config = dict(
    arch='gmlp',
    model='image classifier',
    dataset='photos of plants, animals and fungi (iNaturalist)',
    train_examples=77898,
    image_size=32,
    crop_scale_min=0.7,
    horizontal_flip=True,
    targets=['species'],
    num_classes=646,
    norm='layernorm',
    mlp_ratio=3,
    layer_scale_init=1.0,
    patch_size=[4, 4],
    conv_stem=True,
    layers=16,
    width=384,
    label_smoothing=0.2,
    loss='cross_entropy',
    residual_init='none',
    optimizer='soap',
    beta2=0.95,
    lr=0.0025,
    beta1=0.9,
    shampoo_beta=0.95,
    eps=1e-08,
    precondition_frequency=20,
    max_precond_dim=512,
    one_sided=False,
    adamw_lr_other_params=0.0021,
    grad_clip=1.0,
    ema_decay=0.99,
    steps=12900,
    batch_size=256,
    epochs=42.4,
    lr_schedule='cosine',
    final_lr_fraction=0.01,
    warmup_steps=2580,
    weight_decay=0.1,
    adamw_weight_decay_other_params=0.05,
)
Rows from block 6 of a small image classifier, named by matrix and row number. Rows with one number belong to one neuron. Each number is 128 + 32 x the weight over its row's rms, rounded and kept within 0 to 255. All counts start at 0. Numbers have three digits each. After the name is the row's rms in percent of the matrix's.
After each neuron's rows are labels from the 100 images, of 14848, where the neuron reaches its largest size: "colour at peak" is the nearest of a few named colours to the mean colour under the peak. Only what is clearly more common there than usual is listed. The data: photos of plants, animals and fungi (iNaturalist). In brackets: how many of the 100.
# u: gMLP up (value half) (model.blocks.6.mixer.u.weight, 576x384), inputs 192-383
# v: gMLP up (gate half) (model.blocks.6.mixer.v.weight, 576x384), inputs 192-383
# out: gMLP down (model.blocks.6.mixer.out.weight, 384x576, transposed), outputs 192-383

u.504 099:221148147135122127150073137179150111121142119150052103159139137175147164101127118067152136140097158133146106130094086123103095152087108154123126133149073181102108101112096126139143101106097145174082136158133110171143160119080127117118109150111195054143118144163077095148140109113096186138113044121132100175095101117100164182097140123100135113090102117141136151145106161143092111095139121122114131097142133094159113153109164178155158153122168124067128140102121175108155174146150187150133116132164125186159137182117127125132079127152137099145145175103139131184166165124162092077
v.504 102:119090059118093097151141171156155151124061139094167122104080177141191155161144135106181164094051063130142118085128036118111170109184099115125147146155150093122210130123080131126196160123172113091119144166147128152104214129111114092133097082122154177093113149089130162145091138158067095163152140114131120157089133114145166145116156090138116113103142131121107117156074119100130108108161098119194183108092096135111130117118072155153156120166146167121088068084114092147165106204146163126132158096197146122125132099172061110126111098078122143144112127092136130164098156101116133138
out.504 100:165067135156112067145157143122117119051118100123130113147123202175135178166144121173120116160082063107098115179123121114079125126148164171181174178151127148153121100109133118145148138108115105088196167168152132159160165134089108088162067135105156188136091125098178161108088111119113158126137155125090130116093097103121148123100207144119142111102139119132199091151114102074140123115142110074137131105102088109135136123129154122098099132136104183149124136120079087131132102151106111071096111167114075201131169157141084139070080118117125208108135189129107139153108149155107144147
colour at peak: white (42)

u.141 094:117121138052114155182094121122156143122174107114113170107144130148131154053139078091094182112144121146080181151117144085080098090114128085091128096170096123132115167094088141211125161096123158110149156180124104139065144092117128129081145140124122131056152103094081097130148092124128092173102121124146108162129167138118099115115095168145133121131187096159139175167100123149171092129143104107118129163180131115162130128119127138145160125149233115145066162188200071125088192137141140167098169143062067150126103142134113133102084085138138121126135154095121085168155129143125099134
v.141 092:114070121090109204105120231151134127100196076115151151064144162087132172198151153099131167148117079164113114199085127127116152163144087088137094081153114081092093133108093104152125096130101130150117106159088136160097124109053094102132119152101122129116120104128122128127132185061129141144093140155129128135041155152178112154150123131099117085132187110122132149132103140150112097099113102105090119102123138090159144165129146101098139149182168091131142130136128070141132140198137118091069161097089083116171145105134122123113140062142176202169099128198163124114138088159146090093
out.141 097:155130144150128107166119159114215117051176121100090124113191084121069074125097089113139170171128172117124181116097143147122174228091130135196086075125120116089157179115134176157162194105118082117148147087107163126117128167140098133146116207098116132167123097056159141158107198065088179131121144140118164168077107089085103111187210110121084144081142150127100135106152118140164133161144112118166165126154132139187166147114129134149079149125138112123079110120103061110125152156126103148093157142097106092131139056075119126111153111087123120179181151098100125085076082129161080108
colour at peak: white (44)

u.493 094:158128127112182159109147143125134173143130082106094124089150143134070100169195154166057138134102178121118139143092099177134078106101093109163154131147127179148122120162120176140103053120064107143133159189142116073138175143111125116106166068075123183079090172079122087099147169160135148112152104098145141127160134145103114113119163116144118141088093109120192140087128161146077138143160136074117115150088107182152151166145163101123133104146144130130128118135162128176090161112175142154142170088153132093126204094133102113118130140112147072095090144165157117130150161149103119157
v.493 092:158180110108134190123143121111108111110094059135104159121077090147139146135147103176073137163160148112184156097074096162122105080134131061095136066159067081089140126120147197156150070097130168102140112151087160181127170163185112130068134188083109167159061151152161109092094127154150117095083070103143107125203111148129120175160156195085084181158060142144154220121159147134115127125086121080165078169180088156127096172129142174102175118164095104090067090125121057158158094116113113103105153129169136149044113102097086129134108123125129067144079106188127174172110176133158136144
out.493 098:125167152138089154147101153126184166120154127088176174140043093108146190147154144172134168161142191116111073117146134132090086047170164169114120127128137094122112107147157116135131068042096172112142131082073167194113127133142105138144174120110105150076095177116115122115101131128185149138138158131168136113143156138100126165112156115116085132071156137107124144147112148111133108139141171122137092168164109063060120110145130166106119153153135081130085092151159119093160122170151115117119158123107127113105151078127079134109082133137102093146131100126126104149148106141137127095
colour at peak: white (32)

u.272 097:130100105116122127125114140098145107098078097151072099137054147159110124173145097070091150109077140153177122086085115090134154146175146075179128174116191114161099148150140111092090128122089102081115082129089124147144075123047135119139160122109189087121145128144140145183117076158126134215127119048154125098127140123091173126113174096115086186141102152138125131071101102144057111104150148096132126098139095138122159106102137084097127175128161135132157092113135095126136107116172157052147130101127145132133134107199102154197140098176148097135087106185179185160062117155058131088
v.272 101:129063108139148081135145097115135051203132115099077120161136058161069138189086141135064182186162144105096148151066157111148157119161144102097106096134109146148117157133097130098094114093142105049109106118139144142109093070159185209100137138105151150169131143088139127208121132128156150155097055089169151128101097114109115179149099169165108097128130163148109094090151151106116084162150146100127120121100126116131127130117126149089091150167140099107096071168106132131121160170116103124136153109205072138193113154162171115141142136110151185095188124136138079126100101158147104145
out.272 097:106142200095102117135153153134098113119141154174071129073064129159103123146120172184092140122095060116181106146027098073143153092111108123161163151156109122158155188188107104156129108142093125123163139128120134175188113156160152172128119153125144191146128169070131097157091148119156231119125134111141161127116102104131153167189098150146108080104115076108114126082112119066075156081114148120111058160125130185109155114109112157112079149101154103151120106136061144120086122117119133155117140138116142152126109094137152034133163105083140131129075116135144112128131119129125085143
colour at peak: pink (35)

u.296 097:159079063182080122122125157125164057134073090136141113204152158110095177082101159137126144134141115113072163090139084160171083117127174148106152157071123107091114140093148157146094106128071091115101088110090154125139159115139135097134151139105135185127115164115130177141137157111130111124079121153064160131097116075117121145069140183106110100158073115097141102107141120110094167154090102101135117079093154156128139133087124154138173112206186167106098119133094130182055149166121077138171158163100134150118154118165143063124137077152078094131111162177121122167104177110096075094
v.296 096:186150097140186140089143164098149076161204121089101112174144098142114068122103114118063110062115134166122096128129159117182060100149127077076089130117100162200165138140095122125100150163109096112145145140131138136100149140155082170189133106143137143147118057119106186072126125098108130039166163150121109139122159072130105128123123154117144118110138081160075062095150087098113080086151173137138157070198209104118222129100172142115096098168127111106110114092059113120122146095147171080134145122152113154142158122126183125189136135166110089106117169129096103128136163094122157109
out.296 097:145116085141145156139163148153116112111137146100073083161145118125176179110087132143153117050124121139100115147122121171145110105132136103106121118143109110222143223126121093178149113207138109098172186127074134145105148157131086144132159151115049125067103086127148096125059185113185073109134157146104099079142146041126109113163086105132122159118163160144115102093188166116134123101083150184085152063152109155140130117112162216114101132163157092107153166088127162121102109154166145105126152090122129114101182149087183143121123117175178183087087121115072113164139125085087124091
colour at peak: pink (29)

u.405 098:128177100131126100147088120156162144139119079106134095077129048127111108114083139118147072152093097150174174083127158162107120139130189085083124175088105124125152136129090115115103127133102082135126068119150192060159101123162149143140185159152048179141145084127097115103180123122100066106127155137140126131122090083132164110104115120138152143164148132061106161105104116143181129155176088157135092096142123104186114150156081166159120150135124154108173102102155132143175101083114111174126155135087083149083142117157080142168152113147121163123101147198199189130142106177155101106
v.405 095:147117143064153202169177101092137165172149161161115129139142148194107135083103124074126150120126161165105127136164147155059139132104188111163127116094131094121140127143137050095094062145157132114143126132128133138164130149138135059154146109126065147175162071103102154146129137115093148156131138148128117068123097081117131114117137164100137143118069165070115135123093130154086162105074126152166156133167168075166167185124127129181084103136103144110138113100131104162107123097167118130110123151113109114078154136149171145182095133192141179136125126120157160195171111146113162187
out.405 099:141180156091121105142157146147109187116164124117150183101212163100136176035104111061041148100133124119127129144173110156120126107145137178139101110091117083111164116167149132152129138179153142021078093166147165106145167155123112114167174125107109118158140093102101135113041104119155077112116098167117126124132077145080125124147138144085213116087166125137122137142109103157107162168050161109139141131167168139162145153104133099122110078187129113129067090115111112108071092105078128147106143080131107122084098134096170174142072128153082169167114142109099149110158110108090071110
colour at peak: white (47); pink (35)

u.247 100:159174108088130150128110153096098134170164103112126180129134140167102098116120129096183078103132109115085179096125091190103172074135109132127171142131154092093115035147087201154084129169100171088112146098132143120134141112143144127118186128185137106130127171131132157105085103175062088106170082055140127191122156120189138127077127057091166110143141167092129152184135180105045206130122047115142138121164138043107107138130182118075108163122147116107095163165155094111149159147166156163153188115132107179108118084108138104146131189140184138123121023149145120138152123132130093132
v.247 096:121141053100147163154145133086159122110092147141109143115025063105102159136159161121074142178133163113142130078151068100096180134103099136106106099174133138128135088084141097162093147144105082099107177106156109087218125153138106182104149174139145071179132123105128135139130125144114080172156191127179118091106118102186087176155149145127118111174091116112142139133162119118113170188104096127092147118106119097138143125100144111126193075112141114105086123192173125132133116175166148105077161148148116143146084155065205069145102141127108141144119137122077148143141134121096151142
out.247 099:151187091095150202122069128073124141118154115139138114114090055098064107139147177157101142205144206121135098139098113125094149078109121129084117155145089124099150139108125187128116138089081111115183178071080172074121112112168141117107122176030139097074115164106124107103123095153129075148148162171169093116077158091123117164132160104130090091097138161101142108134119168095137161116034087046162085103133153091094074084112166203158139155174137128092180142190149203063153121129058148146131181091089135137149118137131171131159131202188121156142140213143163191073119095130115154141
colour at peak: white (25)

u.180 102:100128109125060053155168103138109102121102179089150147116151174149123123139089117102098124093099128108124084139137129172148132147138155154117174096058083069125118157038127130173115173146123153114128061108118131127182153082065180130161147104144145159125141114132072142135129130129169091158147111170148111139137168146108141159130110165107201168177111113067127109158149156058071098121160070084162132143115146147108134112173134149164080145140132097139089149149106022113156101134131137137160175138199090148110215103115126128156116164092095137172146177097141082124153178165183179112
v.180 104:087163122145091135160101165162155130125147072098122093154093075138159101095116138154151061129124076155158117112090139120139167213085136168148110138178105178083093155125100094141188156138098153127152167143109149087152158152131126122135165114125080126135097137122195083104137144116121188165174071151152087169118095174078099152132085145102135109121130103124126138235134087146174130171145109094094167120132152138102160154102154176092081150132138111099131106136118072096063224144166163133113124115111117113102127184141121132150169097111222158155186137123118100077127128114067121112
out.180 101:141113121145078168090114099152166120174094138140145103079151195105172117141118120170141108115144092162142143151114137099145111125116090141128139116193075105128125151155155119175181161166130120195124160111168141098173094080103109131122185109146122174062083181073147071119101130177135142126077132149092115102084223152141073106187144145113183180149112134070195098118156105159127113167190143124103170083089147072157076132072079111150122139082095191186186099139194096054096132087164098145098147119107180108127167059110087123103147103096137160153156159118085084118106138147055168185
colour at peak: white (40)

u.539 101:117140135080128107137154101124135154122169212115083129091127151093144128087101094173094147139115127105086097120119119204137107135134141150136114144041135174156083128117115176171141077136113084141168127107146133118183110162059136172048132171147117156097147150183097151113153159137118136149087106112113151140076182168107124123135114124180152166091134145112089155136134189074092193147147110149121101183148165093130138134107149158093103148128124161158072163125124096156082134118170140115138136184183080120106073108122125125126078113107114167130101089136131209157179111173129061122
v.539 099:160120117109096100133170176163109127136128143141138141173136107110116100130119072146144101137106133136078098137084107234122144137144127110115169166079108132093141137113195123093107153133089070142112121157166115088057166161124129151174132126101108147120109149196130111131152140086213122129119132149140109146180138133119127111162113096052143131138145113142103137148184123146123114088191148116152106035088159118081105094103121130148147120147056134146170103115107069124049077109141100122199171130116136111095110185204111112127068119127169153130075117148142147173157124132116093165
out.539 102:121122089133098137091136137123086122101100132143116148143142114136146097212116110122125147170104123029081157165089113167165102131149099121108115164100101156168160085095163115112054125130181058158122122156102139145092141115123129102105148140190094122152100109141090111118186135071232172090102039148148126087150134064178088117157124122136134152191116150126104146106121169092159209131166131138177170139066165177109103076108126079142103122075151156132165138164149094125110153133107119072126102176118138117113107151142147110124116153201149096074131079118088097169154164118149133116
colour at peak: cyan (25)

u.485 093:140105126110219126114090178165123116104119121146104151084159107130109100107055141171119125120206113108082077137092109119120163081068113134131102158136116123108156159114130105142167167174175141092103175080101099107111164115126052151182174128130116144136143150176101139082146119098140101097144120131134132109087109106121107170146100108085155091130093153117133174160159125132153129111083057110098141111073135151114194116154043102160151131168104179078135049173143101170139111187133144177115124121127087133167138174094132164085125136124130158126133182141097102152079112171105158106
v.485 093:083102105123103143157151131155167199093098148115105065152197119167153130132156110124087115177147140129130151197178149163135158137113155132134086142135150171174112085191108179147109110165108150120122118103186098123169116071126147142100099165137182134128069146122080065074139093097183129138125151145116147131137152115184089137107183133107137103143122166124122113114129132136135110150160116138190067128206113080131188169147182073159040128158125127125084100120147118118102143149077151119164131100127121166110079118046152125092155110108208140101109111108127158109168186152118165102
out.485 095:123121143133077138220166112089115160103114170103090071171172135136152107093074126145085145114087160122144093086162124082144208133143122099103171120104145134163124102097127142110111078100141115129118117084129102145154182150157135194085197153120250136168089127148108105093070139107148047148113111125117113129171180128173144149065078101098159121106135166147123097116111178152093106170167140205203100146122133132109165173103155105125072123153165159141142132144127121132141104114133173153101142144080098121051127142133099105097122057114103151104112150161029131148128091067132108096
colour at peak: cyan (28)

u.540 100:110137130112129155096113137167075133154093097178172095122087138119101125157147086095140113119157057104123182151147163130150119133147058117154139120123123114175121103073096100102108134103078065143098123191152118138127139139125116123123115153096117124113088146195080081116130090179044120131155195116123138051148116096090105126125135137151137075168075215123210111156103143140133161134161115141128152130131111126114211153107096168107096198067156106124135103093146112120062076184094102179135118144104133118068067118184139092130170195103118161128168109132062134105161115157195100063
v.540 102:087146129151138163163141108121164152127130085116126116131119087056108183154143115106156174075146143130088172099096112111103127135144118173104142123100125169140174141104069129113133098134102208142134135111127131056138061169098135118091138118068137185126167117166163125100117091183172149121113187151170174127147117159149109160188129216150100141149149095094142164099113104160122110167156108092142129078131102099134194105108106111150134148156105108166137122109216206193130048095139124059174100132102162130134124105133106105094080111137120100126082103081102150183079151137129166098
out.540 103:109125123127170185156120124163156134124138167120133133094190127144173163093123126128108173135160113145180113146127103090130154128105170131124097114105131150154165127125119147066138089175155152105114212098094154098096099141093169089108207149079173109099073105136104216134134100143130094098145129158167143166201074113132103119128059145097108130099121100156080168144047162161110162148184157111110171111106104131109187071092079163112174149107142085199137206151242165085186080086081132135117110167119072127154103110139119111152112171149155147145109144145118139137128170111130175127
colour at peak: white (41)

u.87 102:144044114139117152109133156157154119104139122107084131073148096123156126170151129133091140077155150194110112111159180104123153137093161113113103105102159214150110111113146131121152081076115140172121194181139149209152119131121083104048128127065163125080136120042146113112125157073137163114129091112147133142124149150123116150139107129186039101117130146136133098171148037133107155141145146164087185153106108093122123129131141075144134120098167101133132166089181164103096110124101123139174170139127092110133099072148074153202134103166115159127130096065189165119053167153161111077
v.87 103:147113185157106108127086117163139140158094144095069078130116081138143116170168056196113154109151161127144121145172203134111169112135156073139155097126157115129114054128148149090148097132123073138140113118105139110125165090086143184141164099103109108079155116098173172176113145145125103105120103201087103161108178121092116127205158143117121111118104106113193111132125072185157089112165143088141176170097133126088160090116126089152137080069096100129141086128153145133191171182142181087136101105165141134112127059109106078127147092130088160120130154072167153098084125091164152112
out.87 099:147110129143135131137111148112124155181096119147133136114158134136114156176146128149147128118134184129085152094156110134133115111101095138162138148101071077143112114127170111137147117129180129082112089106105136118090111174132103116098101127148054160147131161105176165116213074168135108140169126154118167153084081086136103147088164167112117065167124101125078114135162120112138151103138096151116178193138100137131174131203145129099140132122085136197088098101171194125180156182117083152078096121179173168151159147158133167155146132139102202119136095066184150139063084141127099134
colour at peak: cyan (62)

u.473 105:137093124161162198185159165113103160188056104177146159154174111042109057111138174098166166106139089104095125092143119139158144075142128118138107094139135175137107200141105087127134144139150110132182116090139050156165196132136117142119188126187142134114148101184093166166187133124107122125171168171161105151090148129114136082075085104148132121076126125154158244106155078115132190185113127117124171070064115154118117167103121143130149114101192126133128170131108095148104075111125151128113118162149131141141078096136118153161103114147137120142120158183168158110146068101159140131
v.473 102:139139168095070162015122108112092163171082147170137156148122082147087134140165181085121136160155128137128131142085148085148132071138117089112163095080179111134073108145153180065120152127110071182146109165107064112112114156124078151085169101124160177121097123152147113079127122143202170150093134113130156147149127155159143174178077138133146121180103155184135030135177130128154123152146106139128107048153170185110162122116116083073137141121100139097125159157112083124123091077132196147128140129127114184105117086149081092120121141145181153144189163158143091135114139099140148106
out.473 103:138097099125084138148118137149122122163060096166096120155153115126115135110098083132114121122124136150104089165163055058195145105180097149134111093016104106123071047186119128152217092076128104092127117095144097145079148061169127131131158140148140115138128123108163165177104132121113100209094122191112114128125121170204144152121146115090085086155123086190147117103119170110122103145087162167115164135097186110147115136113127043146097138052095146119105108141179085145122114159188147087147144095149119071092119109151141101131129123086140114083163123101137148127053135151097137099
colour at peak: cyan (28)

u.416 099:128154132084090081109194130150100162132132185159139111155041127103142167118127081144102165108132126074109170160160117152119185161108113082205167087074147110092092170112117151172142122116083103101124147101166126104159185144141121117165100106128098105158078140103177124198117155134123165088082127112170154173169115164152092121098090129135137091112183087057170104118086115121126119080123105093126073150111166062112163145128121103084171134151128158177142114092115169154075117133167137158105134105124147137088135104168157113146129081124137186118131151166117117139146160109136197130
v.416 099:100081178087099117100146114120142142083128116084104141125176112166100143122069124136110132187182062144108073088133114095110204145114074094130189167116110147163137165114165167132094087175102151146162119103148155141147177133127177149071163134105132125192120136157112146147125140170113143104164126191076156126136126155129115170121154094141141118169123113142150143115136071101127124136118115102162088155119138047157185160158115101127059135123176176167126132120086211135096127113143144124124163115111137143093169113138206128161073118115119119136164169105164140114116107102087146166
out.416 096:109121150057139138103074095082160148127132106073115160132195168131143119162089119187125105159154107127095126140116108087074123198128104094137187123136204063078184130105127079150151149158125117162149137133143092121122175157171155144098176147170146144111119114170119125105090153108148176119118133140093166142179155104145147100107134141137047094097092066109157169083126147123154087129095164154142117107161127096139092155195150140166130176150118134103180134143127170102123154062125185158124167145028146082096197086119151150141133095085044161087136125123135140130089108133058100086
colour at peak: cyan (28)

u.274 096:124127091136144124112109094105157160161147099164158066175081060063108134177075103128104145209146106129134118124094090118170113068137118066087144066126116098145091116154098157119123181168115100175151201045146074140146133135119130060177120167155172116150060145129169179127155112135185128077125147139091102104135149121090107075147127046093118104047136118134058151174123101163141146098094145165113053149134179143093106125113157111153073151184104141128177106138146135133122168116166093122135110093129118146233077161090152124138160065120156123151114124086137112110158073113083145076
v.274 092:120119124138124124132097084112118137182135112139091071179107100101146123181094115163145109140106175120103133123161173106150141062144186193062157130072146193141100119102124181097093109125135104150119135101123134168027092108183144102173095091120107166105154104050117139074101123108151136108094093116118170086234141129111133094118121067120166135128165115165057101114162134155160129084113174108137106105160161151091110078126136113066108145148169147160103091183126093157118164113120149091111108164071118110140123103057143119122110080114092168172132125126103123121166135082152137136
out.274 098:125108134153147124090094076124078129146072148175121069114115132183167153162155155121106089176086158138155138158137187136174100153142171168116149098134215148071174129152073145103144153105075161101133156106169137177061074141132125145185150097114095140108172114066141145127088116094133170137107144117101087118150200079092108166125129079165148133085131145142157126139193157147129084105097197109126060130117142122077112115146150174119162165121160152163108067117150123114141142110049147160080135093079108145121165102066203142162181123100065203120135112071157101076174083147153175123
colour at peak: grey (81)

u.94 099:136177131126157113133165087150173115150125169173102093110124076124158115168153116165147112074100081136136147154167065095111162188162149147165111187118100071158094124190156152143106082103171103158078127123121147113121120114129148108149120092139163171181135115146132186141158085111104089119137129147103085149174199104110079083085120156097042135092114189115060149122083127100153122191125107146094150127127113073104048148159096098120125073117176092127172123132133187137161127157135090148094102122166138152153082152105074124145107137151138085144146132122117111122081151145141153149
v.94 104:128119114157126142105099111076156123173104137119098137093121117130143108163117133160126156080086176162147091098060076134152092144194092148148122192197116095099123083096137111104134107097106138136095135104142091143093105119137079145127193128180130133078091069175101188118140100120141178068154079108110183092087111103189163122136158176156118209059142161212096131138082091113138088217125130167115157103052158132127150148137124138116148099141100092121067136118167100167112115119189210131174130152164104097085148120154073127155091153088175176128104112113179104135097144057070109143
out.94 101:141150142080140153178156085168097179163133078120125145139070100128146130148110146143131163120157120150073127112184147185162173147164125127137128136067114133176116121092122144152130221141136161141147072185157190139089154142134122091145178094091150096136106083113100083105082091080136115152126057158155096131151060135198105046149097095107163088136095116037132093122174158096088107093099118106115141110094101107126128210116133109143139104113118092155111085128161156175147102069153086165133141113149183071179131134119162116186096116118089148126141167085120133127181109149127170159
colour at peak: brown (53)

u.248 103:202167117209066151136117100154126142154172198088134087149146115091132078160146113161088111164119181166110088150173136157134149149099100119123114133150180203190108101146154134095121124131146156144130113141129121140143172086118124148129123169110075106156175149119156115147123114108127137131094119106153091177124135102154145045110087102087109147125128111102116199179092150146140180189095123144090097113149137120146164148126150140073108141083168094109161121120152184091157137160121089171147153148156168123123155133146113134118135108176116139152090141143119134099086132120150043098
v.248 101:167167147112084156145080077139128130116185138128143088151108135118134114134134117162178157155120113135079094144139126164162100153111106053157093113175130213087120140190147106148153129150079100131106162175170132076189135118112132104090169117128038139138131080157099091048145146122141156125148062106100084140146121091088114069119142166092111154125152097123104133179108173137148155127096128081094100120141092149076149100111111156094134113101111072136180095092148118128170150128110106140144095133177094152136116126110123134148123075201137062175149183195140122132118121081186137174
out.248 098:116155144053159160115146107139119086094082154072098145146153141132130095127103145111110171073138174128106111078119034082140099163163093103181089084091131072074113107156107123126158074145139115067118119146130162107098085174089087091103178158169156116131118118073172180176159128084133124117157088175139154110083088101121130114109188117116118148080116163105124087148134088103116150177139112163146153167087193146128170179159155153085123126090171172146125131140180146103129132142046158095107085105103161074117143109159112133122110151133108083153132107110175156176121139113131128101
colour at peak: grey (86)

u.168 098:098148120138125188094118140130167136143109170116146095151132132127133126114157120116132188075148143195156078156160141152178138115121133060138113112149087105105044102101088119171142159135141150109158176225129176112135156100125097143134234083116130126163112107126177134069146114105127170135145131117155125136163091178151138139122048143172185128104139102123088144120114151082147094132164099104168150056063172105131120125055121123136074143137179140153113085034126155127107144131148095115157128082118161142161131146152138156136124102119138167160144161189133104133097080125127117147
v.168 092:101140178078123178145090145133125157174149181149122108147121198173137110062141115111117122116132123119125120190106144146103163100191151105117125117131050103130144146177070127141146161127132097184122147144124142044173152089142166097149168115120136111135121140148176149144144087084170139108179189151124163167153130165118113124138155120094185153114121085094119176098089081054091104150149069076153120133110168138145095105047120147104101068093099078086100122078164128159092163165219169139118132125108093142148174121107095126055126107153155152141133151144116072156107072177106141101
out.168 099:132152101076147108233128149063188155171194117106091130136157186132141173130150156187111132096129089183100172173110157127142121108183107128134118089180143124153081136176122083130193127124107146184157119160169057122148148114145167093128156136151110091144155137143168163088094182101170149151130131130150096168122136106141095184128100141122114146147082101155088136129136117132128106128122156092231125141136082172136130106123138087121106115107077182106169209138137085152104175117131178187123157140078131109083166107104100136126110137112086168156092172146157046158116191076056088107
colour at peak: cyan (39)

u.153 105:149122163140101116128069113108135095156121177104148140114089167161129139173174151154156137109126149142114069109118120100171119061129147128123094096144113139134122104129101149142143106149142157070152098139074114133165138095071101190122103139164162087138097179148063119170095183106148111137144150159115098176109123214118072197097082107143117171137134119167153143108126167094147162091166125163098125155031202196136135184096149104115127152073165076113098213093104122167076168131171169127125111124153167177127122181148121109140132094156129090159175170138163122107115112144128127104
v.153 098:163114121142138161096097145120098108134089151215135134090215117108106117103184163140107062150121147115103089096134134139184188137064165150136119169149147116105148152125147094073129153180086090111106122122135110043101159098099125132057096107135138168120160125171161162110162103136146119153189117138176117107162161171134147133181124163171166132122150100160127080149159143131156114102132116129093157178146118153111126111124073104126127147103085135141127123111075156205119143114124159136089091174118119134137130112138100136181130172154088170128029193132136147134134100176097127162
out.153 102:185154084171163134135067055141127141198093080103093174160145119134124136115093138133127116107132138123128139127120127074087075200152118128114125132104110093131132125148102119051110133153130070071195092117137077184103119079210127117102136130186146088132141146135140146156099169178188167088131125128138153097159115089138140072153188158092126114080157117133162114123117086183112088147151158143143150160098094126159132184148121045144112129076129158109111174109157139148076120161142144113176098152131107115139153099167094093124116135091122137076163084156125166045111095141116147127
colour at peak: cyan (51)

u.410 102:124044155075140134143115137136143141090094100104129128141137136138114134165139143134100138202076121108128023146075145123150129130149115134110127138183074110156073149103113107197124139173124167138114107145119180153161157177146119101119149166156213087126147149185097106093137090160119071152138140107067107132126120129085162124101127063112119183067070142171075108117136062088139110157151141068108122121030121111121081146139092070119106144121121077109088169173106146107142114122126146085118107121179116156156124168154142082112165108110149107138128151161136156135146148092132150106
v.410 107:130154144086105174095112059156135105086185136147127148133094133115141077121074119109081122155073114122089089136132133134074178124135100197158199114135201147123166093127132110096139120171180125120089189116087117089137083173076131096107156102130119123150125134130162136116136068131094117171206137160053121145152108231127138070110140147192135153141132119147156065126095141118143082166122153122114109095132109115113091146101055152080107149158058071073080158153096136184120112091197125117075154083104061122150121201151159083183183133132119102118114092174126103150105168118133145059
out.410 100:123114088060110119074091112174130151130170138154084137161076075144121121160114151084142117116131062154126074126121092088091170139146060155103172059169144086060205161126089147090088103134128135145111103095136154095108150077131120098114148155172074087138059098136149100103147123135124122188128122064083159119054133176156166126109181174036100130111167114156165113150095092125164156146094104076109102086143165131138121109131141152160148160123118107188111133092181084122122136132233142135168117129162141162180067133171157143154116122133094109142061111130161136133063105152134106134
colour at peak: pink (33)

u.484 103:118122179129117164120159119164138080161126121129143171093122122107164044142124146078133178192126103167155171138068169140074131138156178109122072140156149100159137110121143167097103134083126139152081147162101153083084082134109112137135163159126104155116104079151121101110158058118152074101107102147101139122133128153151194111076162085151156121136146138162139143119103154176193122124132090102133102130118131104098117131110158181105144148108103120071104185124082044138127142150093147117101107208095084177094092091081141142109091143156129172101110102131121134088080160105141064158
v.484 108:149127126138081169103151151195132131132102105114164149089149075210100116102099119172117177106123095147130131097135148142113157165178119086174146124159101149152119136114160135119137185125148103172111113163196122098122210175126120139127135155139156087081116141110166102147107149155097174159094200113103137112097137078161153218132097075127129082125165099147167083151141116140188159121121122125152144125111087133150154132088117162108127087139147171127113185149096113134129126121164093119154071159092054122158065117100084177177152184075076115098114102127165144161169088155135089126
out.484 103:097137064136125121038167146167153102123104130165134156106119095169118075120187165095125165123091103158139139137132140155151154136122135106137158084152115152172057128173130120176088159156133098105124064174138147152080115127123112125136091095112120123135128086071128154134084140116175143143102143103118147102121177158142085092166167038163175167149139078156151143086141134109092156116151120134151105115104135135102138082127086157104086096108099153155190108191136138181143163094124153113155184192125078111176094101145128119152136154120102155119105111170106178131111067163123053192
colour at peak: pink (31); white (26)

u.101 100:128108189181122140113118133135110118140166107138167129130080166114126046093119159149118135116178135105118151131143188108112073159139114124116178131125035091127123133149117142097142144126159152112079117170215124125112109104155135162165090109127103153125120191078122108107142116145105181116100163162171182111188159101111128185160044144141081161127161124174187203173075089176105119098096139155229127102150132128128148146102115134138086103103100168091106102146102146092144165181113128143119144137179099165144110066109129129069115164085137101131145089152154154126081111121085126190
v.101 100:134181098134159095121115119101106103112091077151144083116107149102108183103156193152153076138120176145141084151149100090050079108101176224090134150121106076083138163092109130154101095091179038118125160113201109127139137132140170089162119138147118091168129140193095167121162130123160158139109070119111164110102168100087119086154071119106115104120145111199177088154156091106130117141108135167076072116139123079172175093073071150132135148128140165155124091142145116144135148188110173105070169147128130094107106092045147141114156113135095134144121139143162129166097078123131139134
out.101 102:170152091091123140132111082150106089094148100146102110095143063150176142088152136153145116096198158147144122157126131151100138102143170061107107140125102132068188130124133106144084125078084109117085140124121157148155056100132114136177108134173112125176115142186101123181142161134103139150083118132111133162103152115078114151175145130165148137184107138080101168134164165128103093118105149127163164091093114116097106108133058154142136106125116055166146128124099154132107130122121116087149171137144112097170092120093221094075131127144148111175130135133154065119124099160082146185
colour at peak: brown (53)